A small self-supervised image encoder, trained from scratch: norm rmsnorm, activation gelu_tanh.
Rows from block 5 of a small self-supervised image encoder, named by matrix and row number. Rows with one number within an expert belong to one neuron, the router's apart. Each number is 128 + 32 x the weight over its row's rms, rounded and kept within 0 to 255. All counts start at 0. After the name is the row's rms in percent of the matrix's.
Before each expert's rows are labels from the 100 images, of 14848, where the router gives the expert most weight on average: "lies over" is the class under the peak. Only what is clearly more common there than usual is listed. The data: aerial photos of the United States (SatlasPretrain).
# router: router (model.blocks.5.mlp.router.weight, 8x384, trained with AdamW), inputs 192-239
# up: expert up (model.blocks.5.mlp.up, 8x192x384), inputs 192-239
# down: expert down (model.blocks.5.mlp.down, 8x384x192, transposed), outputs 192-239

# expert 4
lies over: crop field
router.4 108 [105  71 144  84 130 127 133 191  88 157 181 149 150 156 122 126 145 127 104 134 121  92 171 132 109 167 176 130 172  87 126  88  92  85  85 125 108 130 128 151 112 125 156  84 155 145 176 158]
up.0 094 [131 148  89  88 123 136 128 205  97 133 142 105 141 151 128  12 138 119 134  54 137 170 198 126 142 195 123 132 107 120 131 127 152  99  63 127 166 127 138 132 133 134 206 109  95 132  98 105]
down.0 096 [ 10 106 133 140 148 110 113 124 139 110 130 133 171 131 151 110 141 139 133 202  38 130 114 147 106 199 114 128 112 129 129  73 120 127 129 150 130 122 116 128 149 124 116 104 134 155 123 138]
up.1 068 [133 144 157  86 130 127 116 158  76  69 123 173 149 105 129 109 100 127 145 114 148  93 102 150  89 122 102 145 141 138 110 159 156 173 106 120 124  41  98 124 156 116 153 154 127 115 159 127]
down.1 068 [139 160 128 126 120 118 143  50 122 123 154  37  81 174 135 130 120  96 136 141 102  61 124 129 146 114 162 148 142 125 129 114 175 127 115 160 122 130 137 126 107  76  40 154 133  79 137 121]
up.2 075 [127 165 128 114 139 104  98 151 145 100 127 149 132 111 128 139 139 123 168  89 117 114 132 150 126 156 162 103 165 129 125 146 126 125 105  66 141 102 107 129 129 125  60  97 128 122 101 124]
down.2 077 [115 146 145 128 126 159 130  85 122 222 127 133 119  89  84 127  95 138 182 131 149 120  86 137 132 159 130 181 108 136 131 152 117 155 135 163 155 147 125 130 113 111 196 157 139  83 129 124]
up.3 077 [160 179  95 136 115 147 158  72  98 142 126 112 119 255 130  69 133 103 148  98 122  95 112 130 149 145  68  62 135 133 119 147 151 141 118 157 132 126 124 128 126 139 134  78 136 130 128 128]
down.3 082 [147  61 147 148 114 103 157 132 143  61 147 141  97 137 125 243 149 123 109 132 179  98 105 124  98 129 147 121  98 131 134 122  82 136 172 135 130  88 120 118 138 114 187 141 146 159 139 126]
up.4 098 [125 130 121 111 128 111 141 130   0  62 133 135 138  29 129 136 129 112 145 153  99 141 122 145 129 113 107 152 111 125 128 126 132 123 157 153 119 104 122 119 121 143  95 170 108 113 113 124]
down.4 099 [121 114 122 132 117 121 165  67 101  92 164 103 130 131 125 129 139  36 123 119 139 100 114 136 155 124 156 124 127 126 127 147 121 131 146 122  98 106 185 101 130 113 136 124 128 117 131 128]
up.5 204 [127 125 120 116 127 126 104 124  78 140 131 128 126 119 128 129 114 142 127 122 128 136 133 130 130 121 103 125 139 128 127 121 132 131 131 117 133 103 127 128 133 139  94 134 109 131 126 127]
down.5 227 [109 160 129 152 135 131 136 112 129 148 125 123 129 121 128 106 130 132 128 127 132 143 129 142 130 126 103 126 131 131 130 164 137 125 136 128 108 104 129 123 128 128 132 128 107 120 149 128]
up.6 096 [156 111 132 112 122 100  98 136 118 158 117 142 127 143 127 178 151 143 125 163 138  56  87 113 126  79 118 134 144 129 115 155 128 146 141 150 134  85 127 139 135 127 136  68 117 136 131 140]
down.6 117 [102 135 129 111 116 120 139 141 110 119 150 136 125 129 126 141 149   4 133 130  97 136 129 129 113 131 159 134 146 130 128 103 112 125 129 139 120 162 129 139 125 128 120 167 128 127 131 124]
up.7 106 [167 147 166 136 134 142 116 136 170 117 128 122 133 207 129 131 116 128 124 118 227 136  93 127 141 129 124 134  56 132 130 148 101 133 105 133 128   0 132 128 104 143  98 124 125 108 129 126]
down.7 099 [138  61 106 122 119  95 186 167 137 127 151 103 124 124 126 162 140 216 137 108 100 150 214 137 134 157 126 164 157 123 142  79 126 113 131 124 145 128 126 104 111 128 232  86 218 148 113 126]
up.8 107 [104 116 141 126 136 123 103 128 149 114 135 120 114 161 128 158 127 140 107  77 177 172  97 117 125 149 173 167 146 132 136 133 119 141 140 136 120  83 128 129  88 136 139 146 129 129 124 127]
down.8 107 [149  87 130 120 130 109 133 117 112  85 137 105 148 130 118 198 152 130 121 149 103 102 127 149 114 126 121 121  95 111 142 102  97 187  95 130 151 147 139 130 141 131 133 191 152 111 118 132]
up.9 121 [ 77 118 129  91 124 111 114 131 131 255 126 133 147  73 128 101 124 134 119 109  88  95 255 103 128 131 167 129 137 130 120 127 171 131 167 101 130 106 128 134 102 129 108 152 144 115 117 127]
down.9 125 [107  90 131 102 115 110 150  48 139 154 140 108 119 150 137 145 207 124 146 109 105 173 221 121 129 160   0 124 137 127 126 132 120 119 111 118  10 101 132 144 174  79 201 135  41 163 194 148]

# expert 5
lies over: building
router.5 097 [116 117 171 124 179 126 102 152 127 119 110 141  62  99 123 188 153 167 158 138  78 161 144 119 137 150 165 143 109 145 157  97 135 141 139 139 179 117 139 132  94 147 138 128 127 138 138  99]
up.0 122 [123 119 139  83 132 163 144 108  99 127 132 113 122 106 128 155 130 138 138  67 211 139 132 127 132 111 112 136  88 127 118 132 118 134 118 125 125 116 128 128 129 104 189 149 141 144 128 124]
down.0 106 [165 140 120 141 129 119 105 134 143 131 124 111 114  99 126 162 127  64 128 121  96 130 162 130 113 148 164 136 144 125 142 119 148 129 129 121 120 128 124 118 114 177 123  92 168 157 127 125]
up.1 078 [107 136 125 138 133 126 198 147  86 120 126  87 110 128 128 146 163 140 131 117 123 118 132 140 128 109 204 100 129 129 135 141 137 143 135 109 142 102 124 120 150 130 194 108 124 119 139 109]
down.1 078 [142 180 144 160 114 136 162 118 106 132 112 132 123 149 105 121 125 167 125 151  95 160 109 116 129 119 142  86  60 126 136 129 152 133 154 133 132 107 137 117 102 129  59 162 129 194 106 140]
up.2 136 [126 141 140 156 164 115 122 123 133 132 124 255 111 177 127 122 123 132 112 136 152 145 125 104 126 127 156 156  53 130 133  90  68 126 111 111 119 116 129 128 127 103 118 118  73 122 119 124]
down.2 110 [ 90 124 130 117 148 130 228 142 123 116 128 111  88 102 125 152 120 152 126 128 170 143 129 128 118 166 173 173 131 116 127 107  96 105 136 101 111 112 132 127 135 136  76 138 138 127 114 132]
up.3 064 [131 124 117 112 150 117 101 104 116 137 131  95  29 141 133 123 149 129  76 116 148 140  70 141 125 118 116 139  73 129 108 156 105 138 176 142 111 160 126 133  40 130 152 105  89 119 115 147]
down.3 074 [129 139 123 113 132 175 135 174 124 104 126 156 153 138 160 125 132 131 150 131 129 150 151  78 125  91 154 110 140 119 128 131 144 104 132 131 129 130 129 132 188 121 113  93 134 127 124 121]
up.4 104 [130 131 135   6 147 121  32 102 125 113 138 128 133 255 128 124  94 125 152 165 108 139 134 128 139  34 133 120 137 126 128  94 106  98 132 122 131 173 125 130 141 121 128 120 131 142 134 126]
down.4 086 [144 107 111  83 130 140 135 146 142 164 131 114 123 194 124 153 130 167 135 145 153  59 153 137 148  51 207 116 121 135  98 125 156 149 165 128 157 118 124 120 146  25 118  47 138 125 130 132]
up.5 073 [119  62 112 192 124 110 142 132 108 119 119 103 159 113 130 167 126 135 140 137 130  98 171 152 128  70  46 232  98 126 106 106 124 128 117 102 158 106 128 125 113  90 116 151 210 148 126 129]
down.5 072 [137 121 115  95 125 101 132 142 117 127 148 121  64 144 106 127 116 193 153 133  87 159 153  93 120  59 133 168 159 124 136 143 135  95  98 110 143 128 107 128 131 155 183 118  95 132  79 120]
up.6 066 [116 124 136 134 110  96 126 189 149 116 135 128 119 135 129 163 119 142 127 108 110 180 114 154 115 214 107 131  72 120 126 175 105 134 145 155 167  98 126 124  71 157 122 133 104 114 104 123]
down.6 069 [ 72  67 134 145 144 108   9 141 129  78 167 193 134 171 122 101 140  74  47 149  93 132  36 114 116 117 153 111 188 128 107 117  96 124 126 100  69 119 103 122 132 119 184 150 162 151 148 140]
up.7 142 [146 118 126 135 121 125 149 133  73 153 126  74 134 129 128 123 125 119 106 136  94 146 143 128 123 132 210 117  97 131 120 124 162 166 129 115 123 154 129 129 124 118 192 133 129 134 125 134]
down.7 121 [110  77 126 142 132 131 164 141 126 141 128 107  49  86 134 127 107  73 125 125 116  80 142 133 124 122 182 167 128 132 127 129 109 144 134 104 124 143 116 136  65 121 128 206  99 133 130 128]
up.8 062 [136  83 117  53 128 168 145  97 109 111 128 207 119  89 127  98 124 121  98 185 112 162 173 139 121 134  83 128 136 126 111 136  93 106 151 113 161  92 125 125 129 134  42 142  99  78 118 158]
down.8 067 [139 155 125 166 147  49 103 150  89 130 160 106 156 116 135 138 176 171 134  90 139 110 142 143 126 117  78  77 110 133 147 156 169 124 122 130 132 118 126 121  95 156 128 133 135 125 132 135]
up.9 071 [140 152  96 110 154 115 134  93  80  96 131 109 113 134 125 184 116 149 160  69 166 153  62 129 128 151   7  99 141 131 145 106 129 129 132 135 125 159 123 124 118 129 181 122 117 150 110 134]
down.9 066 [105 149 112 119 128 151 122 116 127 164 145 183 139 129 136  97 111 189 136 118  54 134 125 182 134  83 144 179  35 117 125 157 133 124  65 145 122  92 131 145 199 124 188 149 142 113 171 133]

# expert 0
lies over: crop field
router.0 105 [109 152  97  85  94 146 124 127 117 139 149 128 155 178 132  68  83  78  84 148  91 129 106 101 118  89 185  77 121 161 158 143 138 133 134 154  96 168 106 166 139  81 135 114  91 135 129 171]
up.0 084 [232 179 156 177 136 225  80 140 168 115 106 113  84 150 126 149  56 129 139 109 187  92 138 127 121  76 161 124 117 157 128 122 136 138 112 130 100 163 129 127 141 145 141  86 181 117 134 129]
down.0 095 [120  97 132 195 113 118 128 139  99  56 130 152 151 125 121 149 135  89 164 138  60 151 125  82  73 196 117 117 128 132 118 136 137  76 127 164 123 111 170 113 142 147 198 136 118  92 113 136]
up.1 068 [155 121 198 143 148 145 106 105 156 153 119  98 214 146 130 148 128 133 150 125 135 129  75 116 100  96  74 115  62 116 135 114 115 132 105 189 107 126 140 131 123  55 156 161 129 201 113 120]
down.1 072 [111 113 121 107 134 119 152  69 115 255 105 164 130 123 104 125 109 170 135 146 200 141 130   6 140 122 154  93 185 116 126 124 137 179 163  86 159 113 126 139 150 112 119 119 166 101  92 126]
up.2 129 [102 104 123 155 128 158 140 144  69 129 133 141 121 120 128 121 120 134 112 148 125   0 133 132 132 129 107 153 136 127 133 112 137 125 135 123 120 154 128 125 126 129 133 146 154 147 135 129]
down.2 101 [ 26  59 122 110 132 148 174 116 128  90 116 158 141 100 144 134 187  89 126 140  94 109 130 131 123 148 111 219 134 170 119  93 106  98 113 137 119 140 135 127 127 123 129 118 140 121 122 122]
up.3 105 [120 114 129 172 119 117 157 155 141  36 124 109 117 130 126  27 134 122 127  83 132 134 133 122 125 146  44 131 139 133 113  26 100 125  96 137 137 158 124 128 112  95 121 156  99 122 146 155]
down.3 115 [ 20 106 135 146 130 127  92 133 177 130 156 116  90 137 126 134 128 174 134 123  87 136 124  89 123  95   0 115 116 128 131 156 121 136 119 143 145 104 164 131 133 110 127  72 135 106 153 128]
up.4 077 [135 157 122  98  79 137  78  69 123 125 134 142 123 133 131 122 125 128 138  43 135 105 186 138 153 125 166 145 118 135 132  86 125 120 143 145 116 100 132 130 142 137 115 170 146 129 103 139]
down.4 078 [  0 117 134 170 129 121 107 136 151 130 118 133 141 129 112 134 103  95 132 120  71  70 132  92  70 145 111  84 154 117 133 122 185 156 139 118 133  94 180 120  86 133 153 105 143 110 119 109]
up.5 070 [141 166 153 129  53 180 112 143 111 146 129 159 130 138 129 155 115 142 148  92   0 147 147 210 136  49 147  90 123 112 111 124 122  85 208 117 173 147 124 132 154 112 118 112 185 129 132 129]
down.5 077 [154 126 195  84 139 144  21 135 163  99 122 151 144 136 113 116 144  95 145  91 145  98 122   0 135 100 141  67 118 118 121 123 149 114  73 129 135 211 108 116 128 150 150 118  99 127 135 132]
up.6 070 [ 78  88 109 124 134 161 163 125 140 152 148 131 118 107 129  99 143 150 119 125  42 144 151 133 122 108  81 142 147 128 121 121  29 141 125 166 101 198 132 128 139 129 123 120 138 139  95 132]
down.6 079 [ 96 138 127 146 154 117  55 102 160 156 119  73 111  95 116 135 110 121 142 127 137 153 126  34 127 142 135 126 156 139 150 192 117 124 158 122  97  84  91 115 114 153 102 125 138 120 140 123]
up.7 072 [ 65 135 113 208 140 133  98 181  73 128 128 106 114 129 128 194 136 123 123 218 139 106  94 126 131 101 100 170 114 125 132 106 119 134 149 119 159  51 114 125 116 138 104 144 111 103 113 121]
down.7 085 [142  98 106 109 149 167 125  78 141 133 132 161 129  96 130 123 149 132 189 124 128 139 151 103 114 196  30 235 135 123 124 134 105 124 134 138 152 173 128 136 125 166 143 130 188 140 109 136]
up.8 079 [156 134 113 170 154 156 162 159 107 183 133 118  91 107 129 137 136  99 121 226 236 105  79 143 142 114 190  74 126 127 136 191 196  96 150 106 131 121 133 125 130 132 128 137 125 127 101 120]
down.8 084 [101 112  97 143 128 138 101 129 107 124 136 215 146  27 135 168 126 164 132 105 125 122 139 106 138 139  98 113 104 114 135 137  88 136 122 184 126 127  92 122  40 139 130 119  87 137  95 120]
up.9 078 [172  74 127 102 111 137 129 139  44  42 120 168 100  90 127 123 103 141 108 189 130 155  94 141 119  90 131 124 148 127 109  80 127 143 124  90 137 162 118 127 123 122 107 102 182 140 124 144]
down.9 080 [ 74 132  97 136 151  53 143 120  91 126 131 145 140 107 138 134 112  14 118  68 109 246  39 116 128 108 125 113 171 152 145 112 132 142 132 134 179 117 105 131 162 142 116 107 116 110 104 123]