From a checkpoint of a small self-supervised image encoder.
Training: muon at rate 0.0018, batches of 256.
Rows from block 5, named by matrix and row number. Rows with one number belong to one attention dimension. Each number is 500 + 40 x the weight over its row's rms, rounded and kept within 0 to 999. All counts start at 0. Numbers have three digits each.
# v: attention query, key and value (stacked) (model.blocks.5.attn.qkv.weight, 1152x384, the v third), inputs 0-95
# proj: attention output (model.blocks.5.attn.proj.weight, 384x384, transposed), outputs 0-95
v.97:498502500496499498515500501490486501500499502498493510501506500503501497506501502503503498493495499504502500503504500501502496501504501499504501502493504498499502492500502497501501516498496487502524495504499501502501492498505501497501509496501501506505501501500507499502500500497498500497
v.98:486518491519487495498487504517473461397483505495523495460534503476383468519510514509518472463411343536485486503554554420489482515383526509535499535513529493518537420502500479522474511476440523452476513502508514472500452571377500503500507517473410498464498524497487523525437498446513603513
v.99:521524498500501500444568495495494512525499437542481501505526500499517492537465484496504494510535500511538497467505454485501561725516529499561500486496511511501495502502500497486485494566499498475511498500621500492501489481472500498499490497484517469536367445499508511700495500508487505518
v.101:521522501469469554500597498500469540509503462532500501489476500490513479496465509498490482484521554465468500509483505491498535756530495499497500505460499508498527509498500483429589514491501527522522480500515500517500526498508500500517484502482504501530497474501497488681496500500521433495
v.102:525490397475468494457481471506517452470534491519515466515501500363646519505487494474713500555534503441506519494499478504502538505436502422490503506500542512495471502506503528535488471493487436491485495502585506524451568644505503489468558490506473506555513432504600461523460511486488494510
v.103:511507500521518455504508415493487491510500563502497503489510500483512525456513497493494487528506538522409502506537529550499498421499509486465500507499501514490518560501500565448466388499495465500500492500520500498500490500450500502519493508526465508491494501499483492500496500533507502499
v.104:504497501499428498500572493498506488492493522501502499502508500499496498491502518500389514499502497504501501500495500503499496496494490501529500501502500497490485524501500490492475502489499490497503497500484500501500499494501500500502493499369499491507652376499495477491495500483502508499
v.105:468519510462499556560490473517493498436477401490522668500496500510542497392539537495500505504484656509503480510469496552491472472495509491477499522480481533438502428497501514501493579555493520475525473501476503518500510442489499487453530478494501508484509576501507457518520503485437457517
v.106:488505458495445499511496522504498506472520507561457502474507500519503476500497439484455505499491468492521530510509410419500564561483514530581494503558431476506548577503499532472465512545500570478436480500549495464506455559512502487522487462528509535530502496501493471454502495418542469551
v.107:498526485487499642570509413501468403509496544480529485486564500550491507515474507486579539546586474490516500496491623530508509573509325379503496522518495498523496518507500478483500493517548450480509489499500493503486419430514502497510503514580510506467500459490542480508503500610467484448
v.109:517502506489504501460498547504510511510553500510540474498530498506518508453496482516501506507508505487501501508510482524502518516512513530492495560499490518505477509503499498517488504464477518482489525501509500491507498530536495513515439499533520462495493480505494512486479502487478456488
v.110:448533486545501521483333500518472513471541533494494498534407501498529494486500491502421452481555508508516529506446538505507515091469494505478501518470500482459434464496497531565511531529488511491518482500507503488501501491501501503490536527522466552506545527501430538479550500536594517501
v.111:456535495550505506504527460479444523489479506511541499368473483485522512473514480515480490459512452515522501494491546514498524518469533585502500570494512487502505524502475572487469556518507523479521535503480504503503510462522500501512492496485475490484527557499512496489507497541510498509
v.112:494496616470504512464509495488503489435516502492510489504521498483485510499396530485526463505516481491472492509527506484492487493593429461417503445492546569517412499426501408526534454545373424514469454500499500492505487480550498507528426508516520516469485483502473477509558500497489513368
v.113:495474469501508531502482683455528516576552385498520421487484500505462463530453531497597525504442504434515520520478535476500470519517462503540497451485445457532459468462499481493539532500487510487491363500500496446505560504522505504501483474449532483476533531502524472428555500501498478490
v.114:520470472520518475578476526509477448482526534465506530488540501487489544519448582531478463527540480473488506490473484508513468453465521514514505498506397458471562557575505534566502483506525458608606502496499514499492508494494495498499689486469476576449496459456484488520465497516530478552
v.115:474452466496487448460525520485468463516493533497562574599493500403453520692500505408612493444505516473564432487510437476481477518455509463504503527484459525492501512508501529480498535435485459538455422500470502513510461571431493464500577507494472515591512530509498558479533504482542474441
v.116:551508510481490509492508514477490499455497504464494454493527500534543479494522525506436428522475530447653499510513504492457497510478452475591500481487508487525495493502498522509461460479525375492499552500516495507495481473469500510511570496416497526508478518501501548538534503500494548526
v.117:497521482431499531494503516499453531426680563495482521517515501572562468539532422509509485498524502495493492503499519381522520491494491489486504493526534458526489490556505615502512439526476402574512459503504509506498610498502500506480521510555522523453496545499406531526459498454457465498
v.120:456475498492415504594477525527529482487459470508499525604515502482478534515548558497596505479505396521521507487485503529489527500477466411509501428449427498477509491462499500486481521537535521497495482498545500597499498400498499495499536510526505525551481452496503481545469496533482406437
v.121:520484500497491487503464523491466393480499507494501516453520500500548467487481525498440508466477552539505500496472569490500500510481498494501500453451506534504509529480500519504513516489491445489573501500460501498498519521587499499500516503614550612502509364499482470519497501574523522500
v.122:508515457548460518494486481506446472531529578490425482491476500488492486467522502499501457451489495496456506487510498503508512283497407508541499494495545503498481505490500489465433540656526483527616556504439498496500468507516500497502491487442463461518502491498513522466489500528514497517
v.123:521495501516437497541496547502545524442505537491507514483513501503485456468503522487494503504484493560566488498467492502504545408497467480453502556426509521499522482483500444515506371509482571514570451502516503498499511481476500499513497523607502522421505491497523497487513498488512481434
v.126:481458511442500484437506487521524500484512520500519510449556501493526489522483506495512494490569495358487511491525457520508385587519515482526499494498515509535497423434500528483519483414506494484477524501514501502500474512504501489527504500576606519542485515498481501504487497526519412563
v.128:552541486434505497493513479494482467496499517503523511536495492530533524540465496494512520491514471466492552519520457491518515474538494512507499474529461513503469604499504336405502478509483524515502441496610495553504433286552502505507504488566497464467486503497521454621418510524491492495
v.129:437566513495490474480495518565486505556495511486499496471492499488451495581514500534395509517555521516493588534497567503507506474507509489509505517405502464439465484506506459527504500602512514426530582511473511453507475512501501599516525484526462486502498453544552488545514501436453540524
v.130:545511506501525526537532481546545512367479474484497474534521500477520504618499459493444492409505474528511504500522489556499502533520509515487500486511488498513501554456500504510519487517477468488511586502512498491499496407529499501511569485468395338528352497501503503498488500521482506565
v.131:467495498469554511484495610485515498559485569531499498523494500499459496541504495515504424492514473487539491493490484464505533508495474509474500507470484549481488468505500512542472450550495518490408469501516500485500476518543500500519359503295409485535519595501503482532508501590500507437
v.132:534584487487488514454502476516572468509475518509506525508456500518559481481496459518501510558430500545503476512494484639502549505584542496481499425502471592532481475517496499493532505539474493542343449498481509518501555493507497495497536425494496542554472523498491511466536499560544510501
v.133:523502501543504498503451541495496513457515490503503492485510500518503490501511482498482525514494490505747499495492495539503528464490507493510499569495507492480506511502500510530375505516501480480450507501513501493500472503487500499500522501378406461511453494500524514354505501502497498508
v.134:526472506484475463444583491484539515501482476489479508524489500504512483521482487501475466513532589544524496497454520461497501485512516500524500497507485495499505473495500506515300523464504494476511495500526499464501488509497500501519491506496525508502317467499500556526511499466492480539
v.137:465460509529510497398565475518457513497515458502440515451484502445605528514530580500462440511506448486501502504487475509498504501525490533487495560481494477428485529484501344528445505567483474491550640503518500468501496496529502508472519508527515495497568507498450521488460501491474515520
v.138:478519501465470497500515510504613499477515492500525519474504501542507523630470508499420552441500503519580501511567511497515506503403467513538500506500505475499413473491499517523484499511503507506509580499498503512499498502405500491506524501486478494504600482500538513447481499504510510549
proj.97:501503494499505501496501494513510499502499507508502487504500501500499497494498502497497505513510500496502498502488502498501500500506505502503492512502496505497503503499498499498506492499501506503488502493501503495501500499503500501499493502497492499497498497502496504500502496500501499499
proj.98:522515526484512444491493509511526512499474570491514500466500490529612533489505485501481520553479686481597474473500490491492531458542542511392531431510496569541461549488474511428505475528504478610502520500517510534445532494510496497398513479494537507493466419530461481469570521513454451484
proj.99:507479493511493501497498504493481507503484272476505490497543505502506509497499497505500496497483494501502495495496451523506473411491541505525502494499479502506517470501492535629583504484515496471489495493496501502496502501498497505516492502408495510482455504505499487598507516555514490501
proj.101:486493505502491504498548520520496496523507407460502542540498495472472499478500489514496508498508503506516504516567464499498482466499493500619496498509494504524491488507498523688497381501495468490505454503502497497507515512329507491500495492507504525510439496480477498525496495501517553498
proj.102:459514513505555499521476499524500527542489492514507533423474499535333516527490512465179457424483508537507505492506590524537476555593512547532545468498497517531500490483516507528500508485526559557501493490486510511485380347505501511591432516487523519518503587451463484501500440514492482497
proj.103:510503505510480488519484497509398521507525541503500490511507492454505470518503466500478487511504438499500486514538456527503506530499503517610527513487492509492496514496495406582518482495502524502516510483498498491497501492491504502501514525501500418502541468497496498507491502483483481513
proj.104:512500495505489498487503500487489497503489477497499506501490504498466498499503497498501502492499507506528497488502502496502499510498502500493503494501507501506506500500502502504508498501499492489507507502498499502501505508508501498496492502505499524501588512506509481502502506505491508500
proj.105:451479523475527559445534542497451500583560608514500498532448500491449490587482504431505474480493292490467468502560503457487524509501455605587577500463503517518492491509516442549495356490496445509499497503458473513598546533483512520579444605525498494482517477492499459524506399457579530488
proj.106:494590500463609500452495391504558502562474479402472507519475460476549516498489522514525512514531521532461488506497551501493502547525502481478510491490531560511499476512489493515516428405477473486497512490416511528483487427503502528525466546465486490498465475480534534603481508581443517474
proj.107:478495493560515349471530615502546589476521425514482519471398510520486483489537487558450448502478490485484516522502551472480514476456542521524504493470502495505493491491489535515528497491520521593462469477523512520462625564517511496712463506502461513462465506520512510501474495511521487548
proj.109:510497490515493520506516506493497501507482494532481512570487495487494476503512497502507483501486479507502510481486475511475497494493491495494517468494517477526498491503500507477499507528512502505517482501494492492507512506482486502496505511497519515497491512493527497508474466490535560522
proj.110:501500546472573519501489486495467503489514614500529509468500503467496478572468582502513519515497513471471494517509517523497495812498522498490471494520518526512533431523497381417462463520500504589491503503495506504486513494515487495491468496495500501519546482492513511489496528347430491490
proj.111:530499505478461575459481478551517467506487493458502476543483514504539515548510497525450496557494549515605485469484439512504472482534470495485498494513472496537508509498516468515538458459480506535506534554497520480514456560497519487473524500533460512455441467530515483504501520510566553507
proj.112:494495392564415489534485493501405517676500538482455485496494519508511515485494484519471516466509537497560499559454515485439487495492491614513509617466442434423525520513495556489470517494507494510539511502550519493508492494493522528611576504486560475490559510504528533385509502537523483588
proj.113:478528523501421521565564446497497386504470562501503501470461492525563581442521514534510536469544509494398512482513511502480496533503532476537484518473493492472475544505521514476481450596554476535528551484495485559495469529501483515492498500516507533506481476539553452514472538506530510490
proj.114:471493459483486494503521480483510481530411532510475439460389495497489496483523431467498490515538517489504504533553505473479508522590476445473498529524524511493493487465535492416488565480499500504473528470490500488529479483525458503452483479508530489539522506522520503479507502448455378485
proj.115:512541510505521516500496438522463595452462485494465453485479541503504475371479475501420444587494494541435465525509498464492526462618561488407485469497497507507469537508493510558476515601506522458520527521541477511499511488552500501465415445506527497383454433522500498477495531487397554556
proj.116:493469497486511507498453474567502519496504542513488570516460514489486508520489474504490443469531421501440470492521505493519504476544498522517494505507515499471514516492444401531525503507504538549488522514511491491515505500513504484584463485540435505483525492486535504702490450491499498502
proj.117:515499494509652453500483511494535514484386443509546534513571470456523483468504511490492500477482482517527421479507456490555491505477533487515480530480521478474502495449512511478490457473488532451505537479492495500503480510500545473405505482465467443473481486515493498489530506488513557515
proj.120:509506518518565520475543495505450521485512522518489492359472551518498481485476467460342481553479511502482513530448548490519457497464522506455509632519507499507500513512480569513503469457486465518489488481568491498579482565514487485495434492494402468471498515511485563518516499476491574507
proj.121:494484506501484498523631482509512640474494633506501502486488494506389526455502492520496504499500504498574508473521570499501491498495485499496482500479507501532499498508494512490499469531486519537495505498451501498454519506431476499495510494485502499476593520504499477374516498385520510532
proj.122:492521455510508482511452501495487530428477527494552496557509485494526519517498535494490501492485515491506501516503562496515520689486516642466492476503517523468487503498506494511517517364480505515402485497532505502500494489523488508516508474595524522534519476455414516509501489481509480474
proj.123:481532508491696511492480488505485465530518483495491519502495495505491540497545540495502472477489492497479494492505609518518510497508491450468492485494488489476465527498494503499464537564509471520529545514498506509505509465489504500482555438501503461526516493559527448396506498486491482559
proj.126:533500491506544476563537553477484538512501482498491495497458475469472489508541514458524449520473505602534505498493516481509632373489510426513501485501509413443485555507461503528500503593488506492519478491490520506482573524487526487491536494470520496401514415530550504525482519471458562442
proj.128:449481496556553494509499542509503579572512484611456504453537496487504497427526533483493500480493534582501498506485510465483471527459527515500516543467603560498523419467503571597506513476485498455483531472221505462563514677475511523503519530484448518503527570492530528448536528488504518520
proj.129:583488553504602563561513490488505460387462516522559485632482504479526515486458488446616495449405515506513436461529323484500488604554510521490457490596510498616476489461487520462496516444477482484475418515534501515439513504517504462482470494481536468504470555474475501487510504486522487503
proj.130:506485508502501503480521506495495531498505472542510499508532506501451495414488451502509501517479477534493445477529387467507495493484507503521489494491506478485497522495510526516440459457544508500464508491506499503514494548446481493508510505577491539509553575491506472696495501531556489494
proj.131:497507501510486512504458478498398513497496499499488487496450496503503542510523511507526480516507530499444505496505491481505480478487502472577466503524502379502521485502494483487493575479502501506503487491523496500501499550494501507501559501602522552507476495502485569477491504473505508514
proj.132:469442520480446500515529503506429549457495513495489428506520502534428481534504466520508500489505523470491501491524483445489500488491509573512493541480531496471494548516512485507450514469502492490625509478469493515541501539509509521458444523587459496459525489483395458571342520504497498538
proj.133:487512497504494505500465483564500508499492560497495499525459508490484503546494487502498237494493431511358472502556495455498480426534500493512516476537493484504503506497506450527562498495502559527507501510494495500502500512503497501509499499538509518490500522509513477749501464437475496532
proj.134:509540498509497536459422485502523502554540372512486526496510487495507498446498505506500535503544450480532515507492449525497507522506521514451497438526498519498517476533492550502720492501500560477477495504499506477519485507458504489505473500349497544503619491493475444528498489554483486497
proj.137:497536526457434618540439619516467473522483493457556494526482511520447506506522477487515510447452575533555489494487497534467481501526559476506446415508497502510505497523523579524542569471507518504523463503508533486538504484477545503543505507503552519506417482490556481470514526551510491503
proj.138:521487489506645513572471494523504457513497626492492500534491486484491498407488509538590436616483498506511499512519529498515472544491493450500504469503490463493510499472490511445447504494502409579552478488499503508486527496514472497510449494476492473437442491485521466506526470464517515481